{"text_encoder_activation": "gelu", "text_encoder_layer_scale_init": 1.0, "norm": "groupnorm", "adamw_weight_decay_other_params": 0.01}
Rows from block 2 of the text encoder, named by matrix and row number. Rows with one number belong to one attention dimension. Each number is 128 + 24 x the weight over the matrix's rms, rounded and kept within 0 to 255. All counts start at 0. Numbers have three digits each.
# q: attention query (text_encoder.blocks.2.attn.q.weight, 256x256), inputs 86-171
# k: attention key (text_encoder.blocks.2.attn.k.weight, 256x256), inputs 86-171
q.95:102123153103094147100122152157137116112144155105113115114139077150129164125146126145120130180129108148103112148134142156118124172117118130137115126172108122162123137111146114129121126140133173119142118128116128143161096165108144137134106137119132120140086106
k.95:139118133135140158121128146128110157150119085079122145142129122135099076132127130123140161118124141128165155116151132115078129124114121141098146158154152121111163115162110138114126124186109112122139105098151151127084116161080117109102127128074097140136131159
q.96:170129083196169106074113135100136108127104127160135132132179120140145112169081168166140124127164181190158110119104068129126099163113074083081129133153123133122087166132140076127095069091123125122088157136131110126135171135100095172124145101092128177123201156
k.96:174157101091114175122125114122107161138126077084129160105114088069117130140120120206153107130157133158150120071138168103155096122064155150147120146136132124162153133134046084125134160169147126123131124082152140111072192136116169141125097110145095127118083186
q.97:165113103064117179147161170135175083112144132100128118105115155084122195112151104142077155133115131149120039181144121113078154132114142185129172096099139089068129107198060112143147136110157113129169094124100146160119132130164027110123133088132147122095092164
k.97:110147107145063130109101106187136164137153121158090128145162120150092092159096155128174102146177148107089128182151141089158110148173099107179084046126102175171146153080134170123095176135111151092081138112147166169153079148147085123170147130088094170174151072
q.98:139084137162168089151132121122122096078095070111140140124157129130126096141155123111119103113130112107186169044151136140117127085091110133123145129122137144132109127160127188106139120117111134087171149151127108159132126141124125126106133158173122122091106090
k.98:143099205084129092081129140108115083136135150156124086183112104178174174120153140126145082143121101101108114139120141139136129132143134111088099096133109115132105138142182127159145134119142155153148140172084107114137120125157164167125089149151146156179149142
q.99:121154152178167057062069148165098122075134131129064174119148150153118113119110157126079046146129165058112123068145148095134152095073134103182151121154150114132141137083163117167159143145136056192152171150131150106109123078099115078075140160112143071175122150
k.99:159072192140125053109199186095133065110193117170164061143120142116168123092136124182093185112117110082132083114064101156122191149095146151127161106000105173097114113120195091147117123120177123150185131188147105093110110119146185139125135138089166181120133090
q.100:195130152111147200109099141117114148141133105119139144133117129139081079133150105187145120101079164184152107110077143105122132140091133119115156139142103123177162182100112097048131137083142127162084146131194177125177105206065051182129142086138141130119130182
k.100:138200104079087141130110093096104146166135122108130178063136123135140073155154140136121097115209082097185096058160170132112101115038196107099186119158184134094121193175144111157108109140149141162153166145136084065160210147104152114139120096222124157143140233
q.101:090087069126163086111171190111129098143105184107161167081151110105112129158145094163185159121144111149132085086107137128101133133135139138144124076064182134069164113174136119140101080057167146117156114137126106148173099127147113172132141051113141145103120101
k.101:147172137127119135118062128092175140156141114158124098142143075149129119125074114115147046155142146130140154146179092113168109155128081118153067146143135140129134143077123067126127135153095092123055159140134184176171098098110107115125089162128107129120127133
q.102:128113134120116137088066101050077059104188107083186067100166140162113164141092106125116145136145190184174081175060129165101135171094086119047132173168135122179128134142138121054028073142111203109124047085071136081142134168155135134167146198125115112155168116
k.102:169192171079152127118152094144126094159156172185100191113156169158116123094211167245151102137165097103000155158175116139085050083062180139176160213144095108112081105176055069112178121077101131040118190098105132135119182139149141077155074109168120053172111165
q.103:155095098148148116125156179164105132102166102121118143133134144151125154183166109098146097139175131124089115072098110145114109131114143103094122093128182154147105132139084115106160119109091133151089111126126226143156193138136235138178111115087114138184129048
k.103:093161120125109137179114159136149170114083174134159135070116093090178113143118106111107122108141183139098169091171078114091082118083112150204071211151084132202135143089142106099089075143117080151151125150102142131139146002142184138128163116087113102165121159
q.104:105184079176140129061098135105127150136130155112143101116083119145134144115104133166080157168054154150114076129046020130146168208068094096067152095104202067201141100150128034131085053054153161167114067170159186106121108129093150162146150065099203102189101177
k.104:099209120217169085178124107133137121175111113119083186097157087178109186122108164161121098134173081110132182084189108112097114158082113159247127098122118127049102150108018161089127162126144140064149157086139182147041167127149084155131165083163122179168161128
q.105:078057062136085109162150145143112147135169115113097111129172116174114229151110104073104144119159195109121145110099109114129126110120128176094147093101118163138099077130096132104128127201125180102114106099086194124079193085149183081189158175087085148156111029
k.105:096111136075207073156136224172135130127079156103100141141168107133110124146163166146154140145131173117061166147155032082149079086120112141169125154111057133173124073078140148112112130119105072083171145125085161153137090087156216120126068097070143055145189083
q.106:117137152076122224121121131146081171137127105125119092159073153149116135109140111087097132081062103124139099184097062113151144108053153133123129153156145101168145129073087088103090158169106171191096082121134214067153070150080168115196178102099156117191030108
k.106:086128127191179149172116103214189175126121111093116234094145121164122046133157139106101150142199144100094131070189144093089050132106159108159151065102126088060117142133099144076149114071092151105133137173157100124193159139145114104096145069146127123103142144
q.107:133141120131116191180103164100183095212063161131170140116120136119100092138140109214252188172074088167147061166094147166106105133143099102119109119126123096100145183159157081128107072031161154086087106117173161183154067144171069153171063000186143101066129189
k.107:110179050112152200112055040101138169136107087103041135105110086190137098087081099129145066110148150128168128138151167117145101080157097138157120112198158134121128195106060034141136135188083107095080172072176187153141152097081112115138143118176067133114094156
q.108:141168156145076116170161139134153156140148120102119131163090086104160114123162110090091118118144123143078176127169144086131134105221116097140123147165112168158101132117161163147175166137096119153087121152146114175073158136121178134110093158174090115113110111
k.108:098094108119087126113155093101088126113090132109173081117138147141138177161112085063113142135088070171144098150098110136078207122146129138082126176158221114113150090128151154131138123150182087207108126149075125083094081130082130134114144180118176137134183123
q.109:193151140101084141157134122096127119135075135101186118050142111062104128110108146095133241147215142140172151142183168123108140078148143126150149161092058117112071143193157170120121098157168137078119138121158089132108147104131107142104090152164147161031139123
k.109:100078083100051130082155185146096107128151120130120097145109127096066177111140171118170117094133136150114141184126151174101119137129107114077122144217097110186143113155138128166120161148078111090076143105150193195105147176124104148129106188094124129143124120
q.110:128130138174144084186113104091122181152172155150055111161158078136142079103129091095136054093117189138102192086091181125125090129164130157123175104145083144154153136075153148081118124185116125148117137150151151110183119127125178099141146148127091112130106124
k.110:116144201110159080147134089118097099137090101138092147128092201172079166127145161144087169144069043075146078096133113090159184155080143098076166110136179113093097160167206154092183119092166128143180136113076068084186159138082152134111084133187187129123197161
q.111:165155137136107122099121171122104129153060061162141139105107163139100126185158182163166138102150098125160139128153108147118155103106114098131116120172130143109114150129132124131176148172100072125105206097122180127140128142086105122147150132079139139130122115
k.111:132080092085107209103138134133147183082146069093134152118124127082181095119173100146120140094168149090124104083143143107083053130078152126128125135188128114159167114125024070134130121153099100132139121123211166141140141105101151086111113113084075134158101157
q.112:154061086150193121189146134042109114076111055098153124154215089147124129190149146126146159079158120182192178041044078176088070100146141135044166134092071152136107138180127153100110100188118192081157132123068152142164153145193184122133135154123034147118155003
k.112:143173129107200115118103140147101116199109094108122182164108113155148140126142153205202100138123108138082130144141118147174072074088142083138087141161081097198073129076064066145183114087129127109141179102096143149146107140139135114148043111141146000150114176
q.113:101119124198237113114121107078083123070103094094144152114197085148118089137116131156147121135200149161174159057095166136097120170154134066090085148111120148135167141134158155192068078174145135112092126149121136066106169142136217152068099145101110141141239116
k.113:127180132163174155129149105097091077141121126123107132158103181141170163070111140176124129110062123151110144215126156190120143088078133151205082181086125125135049122078105052156153082119151106078106139107086126101057072146111094129160150156130148039093103126
q.114:191137137085064188143109191124158103107181118060172163074120124089093115153166129207165168173193110117080031137169191096076146140157115113165096084138131131040152177205143118203182211111165121097127094096144155134072140142138081118090072056188094110083212134
k.114:075135028106044183125102158135119152127111157097109074086098202136125065093093092078166110127132157111126133242088105165060104038105114136151120183135140149174122143113192061106086142166124107174117146136181218132170035058128174072159158178119145126146106138
q.115:029094137238147142199136111121152167212139126082107177147097089123181099085180092108200063144091123166117184079047216143132078175202039060060130115155115161173178162024189119123130161104118047126054108147164077086179137128153255118152100121127132141224176154
k.115:118145118167208123164123052087124164119028147084144115084143136154205188143105067161051109102084159168187121145142117095115208070142085118129156164149183159087121094159181105097135107220195121147148115077038035049115131059069127087178175139144159131063153101
q.116:215110145074209110097052143100119143072064103088134111164128139118084107142165143165038140063139147136172172137136122103110148085105137130144116186183104124128127164167068140083152132209079141168110206157096176197115158118114117095133114167168056058049128095
k.116:164121169067166193075158066179096094146124121074144129129125165132148097143170150105110151135134065079102074124067207146126137104077211116107138121083145129169108075144110094104162138074164160139096132175144107079157122207094212209080124139150151121097160132
q.117:081112099175166170071122111183145150085109155162114119185109162148192189149160175134125086158141073085107126161171164144153113177144126105136071104124157130148147146104120128176153139121114102156100119110109149123114188073164146151134086110126130102137111110
k.117:113093091158108151148156089117152146124148138061130168123150097065167111153106113105052197092071180154128097132125151144119109143149110139156116142091135179084152123032022152109109096151138133134114102116123141133082072131108148128108202095092100173081106110
q.118:161145133129108114054196046129067077151165125176142065097154131106062181096087152200072104099089089124127107158142131184127119154087165191148095201063105104177152078108122202081116085081198182176255167101098137137063072127132130133143101232120154162091108125
k.118:174197187189094050073044159068152093143188195156159162147034102102055155121121193136180152124130124132159255071147114128168132159107142092079118122099080091158097172184159144186110131031123096157177065176169140223055215203162093110075091168120084114148072122
q.119:143161146136106073173128124103160101130116121138154142151098127117168053110144148134172107146109113113107117145164119121141126129198121059114149133163099134101088173166173094168163152128106091095082155116180057142134047140145079117107112108168155142135164199
k.119:168059065114096142130164143100113148130139102107147096096157142171127192126126079148163131138138128130183070103060126096090151116159113139089157171173170132147194123141134111149104147187194150179135116103145164108130096060160070097141111112111148153137092147
q.120:125120084110083131083154179138103083081137176096134138000160160117101122111173079130131140089192136092123079161146168128090127136103150112154066205117138156083169134138124114208130179111157088117155084123139044066111084137088120150131103138111121150116175132
k.120:115112115210071157135104172161154143084167095176159102172093159108089056075097115107103068118143207172070162255143141129115155147123124132120121098096089145160112172095213064133122173138122117147057168144225239132190074097134111095094164219067146131090057107
q.121:159100071163167122106148141086075088038170077117191148133170110193110176139110101129103109151142151172161139123076134138114123124086113141085089186083072180107181105148094146076085058138116187135168111133115075120100145140165127165128137171135062131107171141
k.121:189160152120179139084140084122093091147115178152154156148137083109154105127137164187211090133153149208124215158128139152157071101169116140131140161104059116185051134175151097133138098082129109050129136125126060143155136143140104155104099079125143075115089148
q.122:094096129151150077206173148129114132168150096092101135160147106145151104099220113150189104113158144103109153098090127127104122105187158102115159134151100120144131118089124102151163167150128115122130147174125148133136114152150231073113094134129101109138145077
k.122:064125131166203087132103129121137155127060122115172091129094153141169170126086112143083088109110100099154129131097107124093194102148082157118086142105122107124115111076206103151126139132184092224174160137124154093122062063122177120129117169096189112105148145
q.123:117194105116116059157093156147092151187135161127115161150124133137184093120096161101169133160117171086085157179122081067137136095115157066130146076144137103100062065081123071201127096176066107152095162159121110113101143123036174139080170091068197104137183189
k.123:129060110146229177166171158137134120085119069120155131096136155091122165118111115123119157139104080092151086096091162144069194159101143168160114148085163116124142097085132137133122142120143085090114142103149165122158124119113146178114135122102108154118146079
q.124:128177118142120099223172152130138170171112114134091151170108085119150130123153099099159136149068151088112143104067087095078101088159143125111150062100126114114138085095098101104157074095128113189135170178174131172139109105105162149131174079087150134140049102
k.124:122142107189144111145132100118128186140113057147130139134133066122112135184073150128154086127159099125204137056158066077149177184148068109135081061165196093149130122084153144131147084146162097153154127107140124142162097125091101172104109101118160151150187097
q.125:108109075157126164116138146142147151134133191117115133079161108154132076120110096075174119140194187149160123102143182103102092148144134105120108117156129148095151108103143129107056138149107092140037114143138084066138208149100118138103128100097127153133213142
k.125:135076121114114175140121135114119124069095070178113120157176148110168110100156121122098104120127174160115110164159147148184130144082108166151161171122150177100117169130153114122129124210082123109063176114142137089168134083098133086148145151135157084084111104
q.126:096095178140176127080110097145100126069165098158125135176121137136181139151163100085128073144110140108109151100124154129186150072131153103142097153152116158172159138098161128112109149115107137132106105125135045085145115135169154121109123176128086109155127155
k.126:172078167099143102104174089099095080114156169111179121128139123102172152171141127121098153117129118142144111122117142161091130102142116140064187183077125130123129108170166146123102084133138135136165113186101001094079141169152165100121108150145136134104085131
q.127:117145151127097107045101105143111088133080149149101079112113165135115153173087168166117123112087145121120068108120173129210154150130120084145125123173133107171114138133141114162147132099205101117075127066089175156121113138100059146166100152153187174105124142
k.127:163137136037063096063152163050160142123210160132127154160107109132115100139140146163092144116150102084112098092139130116083080118050192184103187141080163148089160100112046122182134147169088099122152124168106153138052140153142136050120115170117101170162120121
q.128:088090154143160077125115086128121139062109131098065147129115116158090139130113106130094109115116095137109127119091129142120102134113148159124093130111169150151103087147107134150171153098131093163152115122075179141144145173121138104145135122157133113124106098
k.128:141138154124079170173122147134139106133145119073107133111112112104164134128150146123137116104095146135122145101150123170140124142167071101096144105161157154121107131115072121124129079131134135128057176129113136171156186137111072104138086129166150111138117197
q.129:106135130113147121134128163133115119150108133123147166112134117097161126126177125092158179130128144109130140144138131133110125123133113101112108132143098156149145148153115109115097115095140102076111127148138070139130139116142138130118140141109117101122109120
k.129:151139151103133175113144091148113127113146142155114126096126142190163144117132158148116094112123090107139107115121146109094112122118093153121117131118140132158151105128201120150133152157133185130136125135106095100146099088114149079120140157133176158117153127
q.130:117118133145104128106131121185126152082070088105105162158114127147100113102115123110126141099073085109089108100121099114174130166135130137161129152137135161116158104126114130133170139176127122058136138130143123148151112085098063132148141115141133113107131111
k.130:146140139146100090174127173070158117186145121069169131126104121127139092134077130152173150147091150192149084110156135157196107099149113091125128132149121137112120105048109131103101124108155138129077096061108151133124162135148161159136123117143103212151186161
q.131:123127110153141191149134167104135124144107125159173192147160136090160178144161139146073102150121118117103125138147137122097134103110107095128146088127136100139139114162143113124115136148126143090121136186148086071095163047144156070103145153124129151154092147
k.131:107094143168167082059147084131147137155132170152159116171142228113146146116127146186158124135149148108094146137074146087061168118076138117150102167155159154137166121128146151169110135117108131135192113133105119058171037085123099117121145119128110098118163075
q.132:089149125127117074143122119178128114154179099151145094155098112150200120108134079164175165160163144117115150162140124130173129121099150158128123148139102158081121121149132109144137139105092129134098150082143149134115135170137122143115138171125127132068130117
k.132:146117138104156125127124156140095097129144106143132144058134111142113135106127111115146080145129111158139162102120125136160098141112136119088125157099116093153150111105153141124123147104142141159123126160122163124089176147124150167089110158127145123139086167
q.133:125148108149110177116126140108146144152062135147173132140142150101165144142134149096112156112083150122114127122154125122151122112150084114151101097174085144132132136146121121105108141175088164094096143131143086127144121091156131114125132142139084147128149119
k.133:109125116165115109123139084126155158131160157123150101116148194137136097106065134150122112125145148140129087146111167150128115104091127123146124163113116139129125100111196112133141118126159175150174113102104128076185095112133166116139141136109111147127170094
q.134:136148098089161143140091164122154107149136128106135085103107135135186139103139122164177130175125129151146142173107120139177193084181178088133163146114110086113138151115156111128078063170118107126115172132103122149168172071113148132138076127110143145064145183
k.134:087163166144152120138167074149109103133101082146157117090121121092041111157143100135162092080133131117157124119126126153134074154128143149160138146145130096135116129156150113075099074122160160180149057101166068132085041119115174153096112093111127126184089062
q.135:115158093118147171105106127145132144151125100148166150141114116133142102109127130114130134130134125120134132137153137099149137116133125114138117132120142109110138123113134127124109139156103123118131171134135125087149129115139098102120126126120128142096103159
k.135:118114144160145119108124113118090115129111119147174113123153161119092140145136132121145117133154134128101132129106124119136127133092157114139139166123129125140139115117142128153104151100106108146175096106134141117102118116117151161124129130142112142136142101
q.136:105085102123172169143121130122139121103087117130130150132139154114170145130113117137088112107123130112099087130129120136135157119170117130128145094125117120141145138150118138098111117154127151111099137115144136145132158102145135144142145116146100120108122106
k.136:078130126152138109112133116107153160160136112102171148139134165118169107105120110161128135084111138149126128157117143117131129152128138104146113121160123152153154107124130120142106117136137142131160124111125109097145094094122125104128162100112104137136152103
q.137:099124219132157037153127077106114118117162147128072105126139135179086133184115131133074112098131129102147154085121091117171045136106096136105141153124125175152090119120124148147168166085138159203099103131106171150137067189143132126137151127199136147152158087
k.137:142105098142061135124112136133152132115146104087097136111087100126174168097105150099079119088103146138151154130180113135137157133171109163120107103103134121102101144128068159082172109155140112142130204167153160158146194119136134104131120144129149093129060194
q.138:146149148149132076139145129112128113117135119108138122091156155181100145139159125130119126126125150129176154120123135119123144155106137124124154164116111145139158146113150126110142104124169126117155125134137093134119115131114133142128136106139106090132122117
k.138:137132102122144140128125140117131141119128115129116122122120101116139159126129141170128137109131116096139117103165082113101138116146143191139088101125123101118138103136122139111142115149117144127116135143117119132111105118115165115113110140120178135116122140
q.139:108096158130178064159114121110120121140162143088069115107115158130113110142127095123138157127198163141192166131123116119108063137073130120087113159098124161158112118146113129141118130059153118174136115141068125122112105209138148127113125131143155092141112096
k.139:138110118106131213087130123143121125093101107133066178106115084123155178126181149120114102083112095120122130126176111113076152142169118144104117107128158114127142149182100177120144137141103116095122197173146143159124183140090102104104108155148198132106111199
q.140:146099123135161137156140111135137099071142127111118107112144124166127152071142121162145103179099089108130091122110167134111192139162169116126131116115130097114173126116158092119131086157139102093123165133154125150103140071134126131123110144118138098100142173
k.140:058113158147139116111136112145147129184136117124149135152124131068123123163109124197149152129120160118142110106090100132132162110139131116164088133156131139126168124126098115125099114129135146145143085102115088131112078157129108160117120111098155160176135127
q.141:122100141148133120139102107130138134105112118122100096136113122141097093163120139118156169113156140140149135117168086137163097149140123147121134150123078161095120124142118156139135142104123165134104115104133146130147109163142122142132128140150131149133173103
k.141:145132114099098114161133123110126134136110107097147149109078098129144111105084143113081157113098125154111131131181129126157130150145110131112144127113086108118098133143117146084145128134134157114136174117156145141149181131109165133147121131119152149119096185
q.142:091142138135135090106119085140148143129122131155118126176083137124129099139104105095116129090138160135104127171141084104179108123149115146143098141165141152143086079134098143125154174103110153154077123103110166152136116164140106148146179141188115138117143088
k.142:148098131164113128104124125103115169108117106119158139156143123137157126125117130100101166169126138200109162142088138133191115155086137099126128158125112138120118134114130152121109131123126124121143121138138165106116175154153135140124141156104084137129136193
q.143:140103121153132110156136114126119132098121129126110138121139114133068123124150132115137146121119132134171134130139138121122102153122131120138131121145099145138139143145096125144135133126139119131119127134148116146103137118116148103108120138111103090117133108
k.143:138134128116095151119121119138139137140148160106111129105111125116142143136095155160109116115112116125121101112162138150117145116169075144134113127115120122135117123119142133115165118110129191159097145125121147138157134130097115110135114134146163134118121169
q.144:148133134118136128100099138137099147142149165127104084116142114128111117121137149127140129143126137108167146137152141104122111167103125106120107105115133107125138149102144131148097147108143142117135155106115113103119119108149099121098108144111141146138143155
k.144:136099140136121145128156125149133129082121121145080128137141145131122152152115127144119107125127134095118110104138150132109128103140127155152144147105104128122130138167151129105134150112144157124165116143158116095133127132104125142135106123130139126118156110
q.145:121128041104126172129138204142125116098170120105165152072159156115094122103173124107135125130113123150151153126157190107093163135164169067101150155166121093136177189127145142089103071169133111082107132128179096129126150143083118178120137134082133131147124156
k.145:111137105134140106101129128090110124145135118153169101157113098125075143127103165165165150127132096148155126104125124107151117143137145178140120079109062101199167125130207110170086131095130136107133109110179110109128069089124125091113158146136161193123099092
q.146:150123138143120129139149118076074122146085134128123138115153126112090135143113145138080108088120142112137133116119128148101089126111068114082121093099126117150094174124129145118120139127165142145153085152146129118105120146130154099137138112146120105169107100
k.146:137108085128132179139109134167174137105138187124071141134161144138198154113152141131092095099158132101097102179177141135041117112165100156129154110116176148116120096150121121117181110156108137113099185141079100136193135102167104081129107144130124057100166106
q.147:156143200123144093171142097090142103172132159144119100104132108128164161143107140184130113164095137137108113133076153161154170106131128156151156115122129125130103080105141131116113134120137121205081137153072170131112164084124199113132080130138129122095132149
k.147:106113168148087098125148136191128130132140095108088107096154170131146115131176078102103113124176153073147135143075142137073108147116108144141150160155185164113115156122046120152133092134149149185162108149073114150148093171158113137129112119133093012117077076
q.148:119162140143148094141122085133134129113143143160135161117126139117118166163118125124089121137099112151095142163121167124131104136093126128137103106134155139146106087135141129141143183089145130154108122164090140111098154105128151105119172115154118107139083110
k.148:149111165185092133112136112154147140153155135120099117124143165125148174120146134119105111135147123125132165119096136130100171148116072127127112115134157124110110149116098139170133101125099177162141148173112173118153132133128098126125104158159116063124093174
q.149:109082070133126180133126157160129134079151123114142124135120172146135111103121107115142149114145129123150126108168141116146149147153139092107155133082130095106188150128150125104115089127154127053103174111172084137134146103125112179111140155115148142116142164
k.149:106129141112163099137139136111100113167106109161175141156126097094090151148141146152172126121149106167122141099150095115176163126143140142142104132112068081147174122132177141152084179144099147112153116108179124111103106092121143144118137153134154219176137143
q.150:086072191146196138121097064149106124114076159179090149163113168134097128138124128077089107116128109122091110073127111086215071113160107127149140129145123160165136073145128141121143187103122172140064118143108155144186115166183121112127132150207113171167163114
k.150:119098146145067103102141115075128133168146115082166134157103145126196113097099163134120160085117183186149154167114153121172138138154118081127120196134088159126099131119081155110107125127150161122155158132124127123170175124145069097146154127132103123147112188
q.151:128189148086045099112141179149132128188123102125174171146113123102096099211153150100145197117157134135123155116161082122093100144083100137129156149131104134107086146120139157148176170111130131070190093133159062083127107144109146142112134100097168156165127076
k.151:235168105072178107159132160138136136074114181161088127113119135202124136089113143077127117196133083099121135089193125079131135116121121187126155099061146112093120118100185159117162155127096098121075170150128151110117137096121170132145145154153129102086135107
q.152:106098069159117140115135144162168133082155135102137110151130146138203137103153119169164125139144134109128160142147114100183134092164126126145154152093122120097147137122152143119136107152109109123129205116146150116168124089123085153117115124117151166090165163
k.152:106148182142150086169146161070106075178128094119210130104117112078064073158101115105212074135118151152136125084144113190211071129144148093164133145128067089122118142144148147094082144089159129148183098135178103119092118095144164141123125079150143187206087133
q.153:141147103135125163106122121125113142127124100151128143132133127132083129110135139101102107128080141103135137132124145105112117159122133120125104111141131110143138154132130119125134117171151152113147125135153101126099142107123122105131163113095123127129112127
k.153:144104111140129130126122112115132144122137180165113100137138134123123156166113134151121136161128125133121105111121121136116138089114141128134128134137112136114125113136152112119133130119133125125101121100121106120154132135150102116125114123114122137117165135
q.154:128141109095176142097097134136128122155148133098137131131138157124144138118112141085148177124120134121153138135125152105130121121133114120140093125112111138132131161126162112108096135113134154114115131132077086140154124143165115161138142110110156115140156123
k.154:135147132136131171128137097156140116122114113142083122076149109099079141174144146120114098118128109112145086071141128146119158120150109141128116075080132087119115132131154153115132125140134147129130141122200108129108120123082172121100133151140170154157135148
q.155:192183123091117151109153119122087135126171171128143149082145108104030142154121182145090121109084148142146149173148199113081101155078124118119082114126161124175114135097131118139131126146164158129145120134076055110093125109107168119113142119101139105175084142
k.155:145088101181087154109128112154125174120108155183055110183129138156121183131162161091084150166199091070079141099102149117053163118099080186157134097087120150143112159162101138194143128086106171111152129152148161094173085173116093137142118155168132070073150095
q.156:113133189120192102129098049139114130115094146152082168136126139126106153135105147083083132135104128138137140109098122096162107137103127148152102159145155195213120070146124125133154156116111113168119123143066132168153128146162148107142159105182107085136120109
k.156:112106134195075147088126109104138139160127091100137117106117119104166154135135124124081151118109167146138128109103151134138141123099122092124089121118149143079106139116051128094132074150159147141137122125104146157142154176096123126120138116130125091151136185
q.157:105129137120204075143079113117143151153165120094085072120099119164186109129124081183156158154163141118143138136132125143138126106075144155093097103118118133092115128141137124151106168087102129165124151104092192113094124197143146125113120125132140104094148136
k.157:129121134095131194110148130162116100059115089143095171065135137097129162127165103148105079104087117134130132123151107134114137148155142129075138132150168107115131149155127138090138129138121093145127158184142115134083162145083122129103118164116165105102109158
q.158:107161128135110090113137117096136168139099146102162155131092158136091113190114142129088101090104123151108178120155130101168066112130085104172116133126160133157091118092140164141143167136132104134128107129077111099201110132099131112168139095167144153202116090
k.158:148127150194117135154146125146114139134103133127121113177169143105116133092147157081165100141150138138103154122147176151167119134152080136138151111092117119102085157103124140155129104132104177108128147146178168089144119112132125134145108138167099134120140104
q.159:128147061115149207087127137154121138124108100145166198120120165123108140108135124083114143110114124121124129147133148102108158130145159114158109116145128094141166140133126117114111113157122153061129132096157059134126146110113120136145178109120105102133096110
k.159:106127102159153128079111107121118144154142146150171095143146141132116156140126143155158155161127107155121111112074135116141161131107147136126111095084112127156151091103185126164090126105118161101120104094152143092111087126124130129106160133120097183123169105
q.160:169106137140125145120130069133106119067143151183101107157129127153116145148087108119105102117129146145083118143160242129130127188141143140078124125103148108167118174108224117122066110123166126096052171105153114142112116133116174107146145179090132149083119168
k.160:078093153142127204105136086148111099054132114096085168160162062173209150145138160123065154129108146171133126087112154174134115138195125084158105129169129160122113173103115176096153086131166146117143130147128124123149181119095058123173158166120097115118140097
q.161:129077100147121125069133088110105149173139097150142149097098141121108162140129155123163145093130132176116115139143135140157096126121066137117071110106112139150147121107153151166099091107121158087105107126144080128229166150139142153143129131117166139164144130
k.161:144102156165129140125103180074129097105139153128107154123132114133151123128093090136137140137114163178143131134166123112166128116190161179161184117132130156107130151098096144038102153130131140130046098155116179094107187153125115128166195128162095148120131179
q.162:163111162126122153114133075091098130133123110153138136127098093100142161114143146129132109149150157163133133139149158126154114124068121163133116129136089132151146139091177098144123122134132144113108166113160092118151150129104137121135125177122137146153092145
k.162:100068131164145177098119148125124137101125138107129134152127107136141149141110104107130148135106101123119128110122116133138106133152121142169134140136133156077140119126147153088128094108155160138109097123122151125142161124141123154120160147118124097115112125
q.163:137131132095155133092091107155126135152145103126126146094149152116128153155168116161141144141135129116139120147104088125100136131143126110131138126106148105126099136132122142099128099131128128143143146132144105128101138105132099136106110088119164102098146126
k.163:158120101117126093128110139088136158115144152162099138126117116153089096154108133137125143140132133102147122079142172129115144109115157118151135096137123128131103110130140141114110183113097114119126123166121129108133121145123147102156130118126118142151130135
q.164:104126167124132067133161092181113138158080112122119099103096098132119131091139135144112121114182123113167134116105142115144154120096140125136143150121123128125151118133146186100154159189136120113150116150150130105142122130112074099133141155128129159144149113
k.164:089166125141117126166122131092121139142125121136196122124149122125117140134138093093121160138139129090181091116092129118147141105134137138147145153110131155116144086143170145113115134115150163128129059124161137114115117140128173176136114147131112102141139121
q.165:093131148130130146158130128103075140120113090154089104192127055107162111119083139188101126151168167121145119137198095082127079113111084164163087130138099136097104149100132125149117152188146140052095182115102164149085146090129160076097142229177096131125141169
k.165:144089147150107141125118126156143137125097098089135139176083123100146138117182155083166129108122065152068173096173115130135092133135074104087101141126101087148114160123135140180133079102143127133162132123105138147154145182187124116069080122127149062122080117
q.166:131134162154140152096150120133112136153071092129105149112106095105150156113110157148080134140162141114138108147143102066126127111119077136167072134114104159122114141094146146129138137167160152102118151122112122118156141107121127116161140184140124170163164161
k.166:119128133150089162174127132127127142169112099113134124137109080124129111104131093111159156151111125133110113114136112124132091115159113128116135137130106133123156132117134121114121095146130125119112121135126143137146143157153121127116119137117130105134138138
q.167:132140114113151168130128167121108114138133096111085140100138128136115114172113096112133156138095102118152132113159131134097117130057152125092099154163136108105125128186095131113130100131161082115106151123112072160086184199132107154090099090100167086098099175
k.167:125109139136181166135107126131148130122126131132161161147157133104205131155170165131154114116105075116094134097172094115104126128143111132128132086111118058125091111141126132167142156127093151146146146087138133116143127121152090112105161096156147148167135092
q.168:138070132108127126105113090099129103105090115187090112138127139106092181165126138133111128129158147153124117088149159098118140149092104111078142183130082122115134127166172180123138109142174110102123195151097095151161136119117113131122114191126105098100160116
k.168:082105117111149227135130159124144099121083154131184169130192037159141129171138132078159124150137109152113156092138174143115068126141116098166095114125143162133156148129112133096112045134096144144093113136144166120161128145129102164167174129087101130178115136
q.169:170110161111167147114163133143104122154133130163119138175098129120111124086100110136089075108144107110139113128166135132166142128046133137143136154125120143121133135107131103126176127136146129122126163118125126150152120176110149167106132143138111127150093113
k.169:115152124139144122127120170141172156173121119143146136123089136130153137131152108104167119118109095097118125117102114091126119130131127115117133200102101119143156083173114114128156126103142122170139113123147132119152118110167132166114120099132113132141077132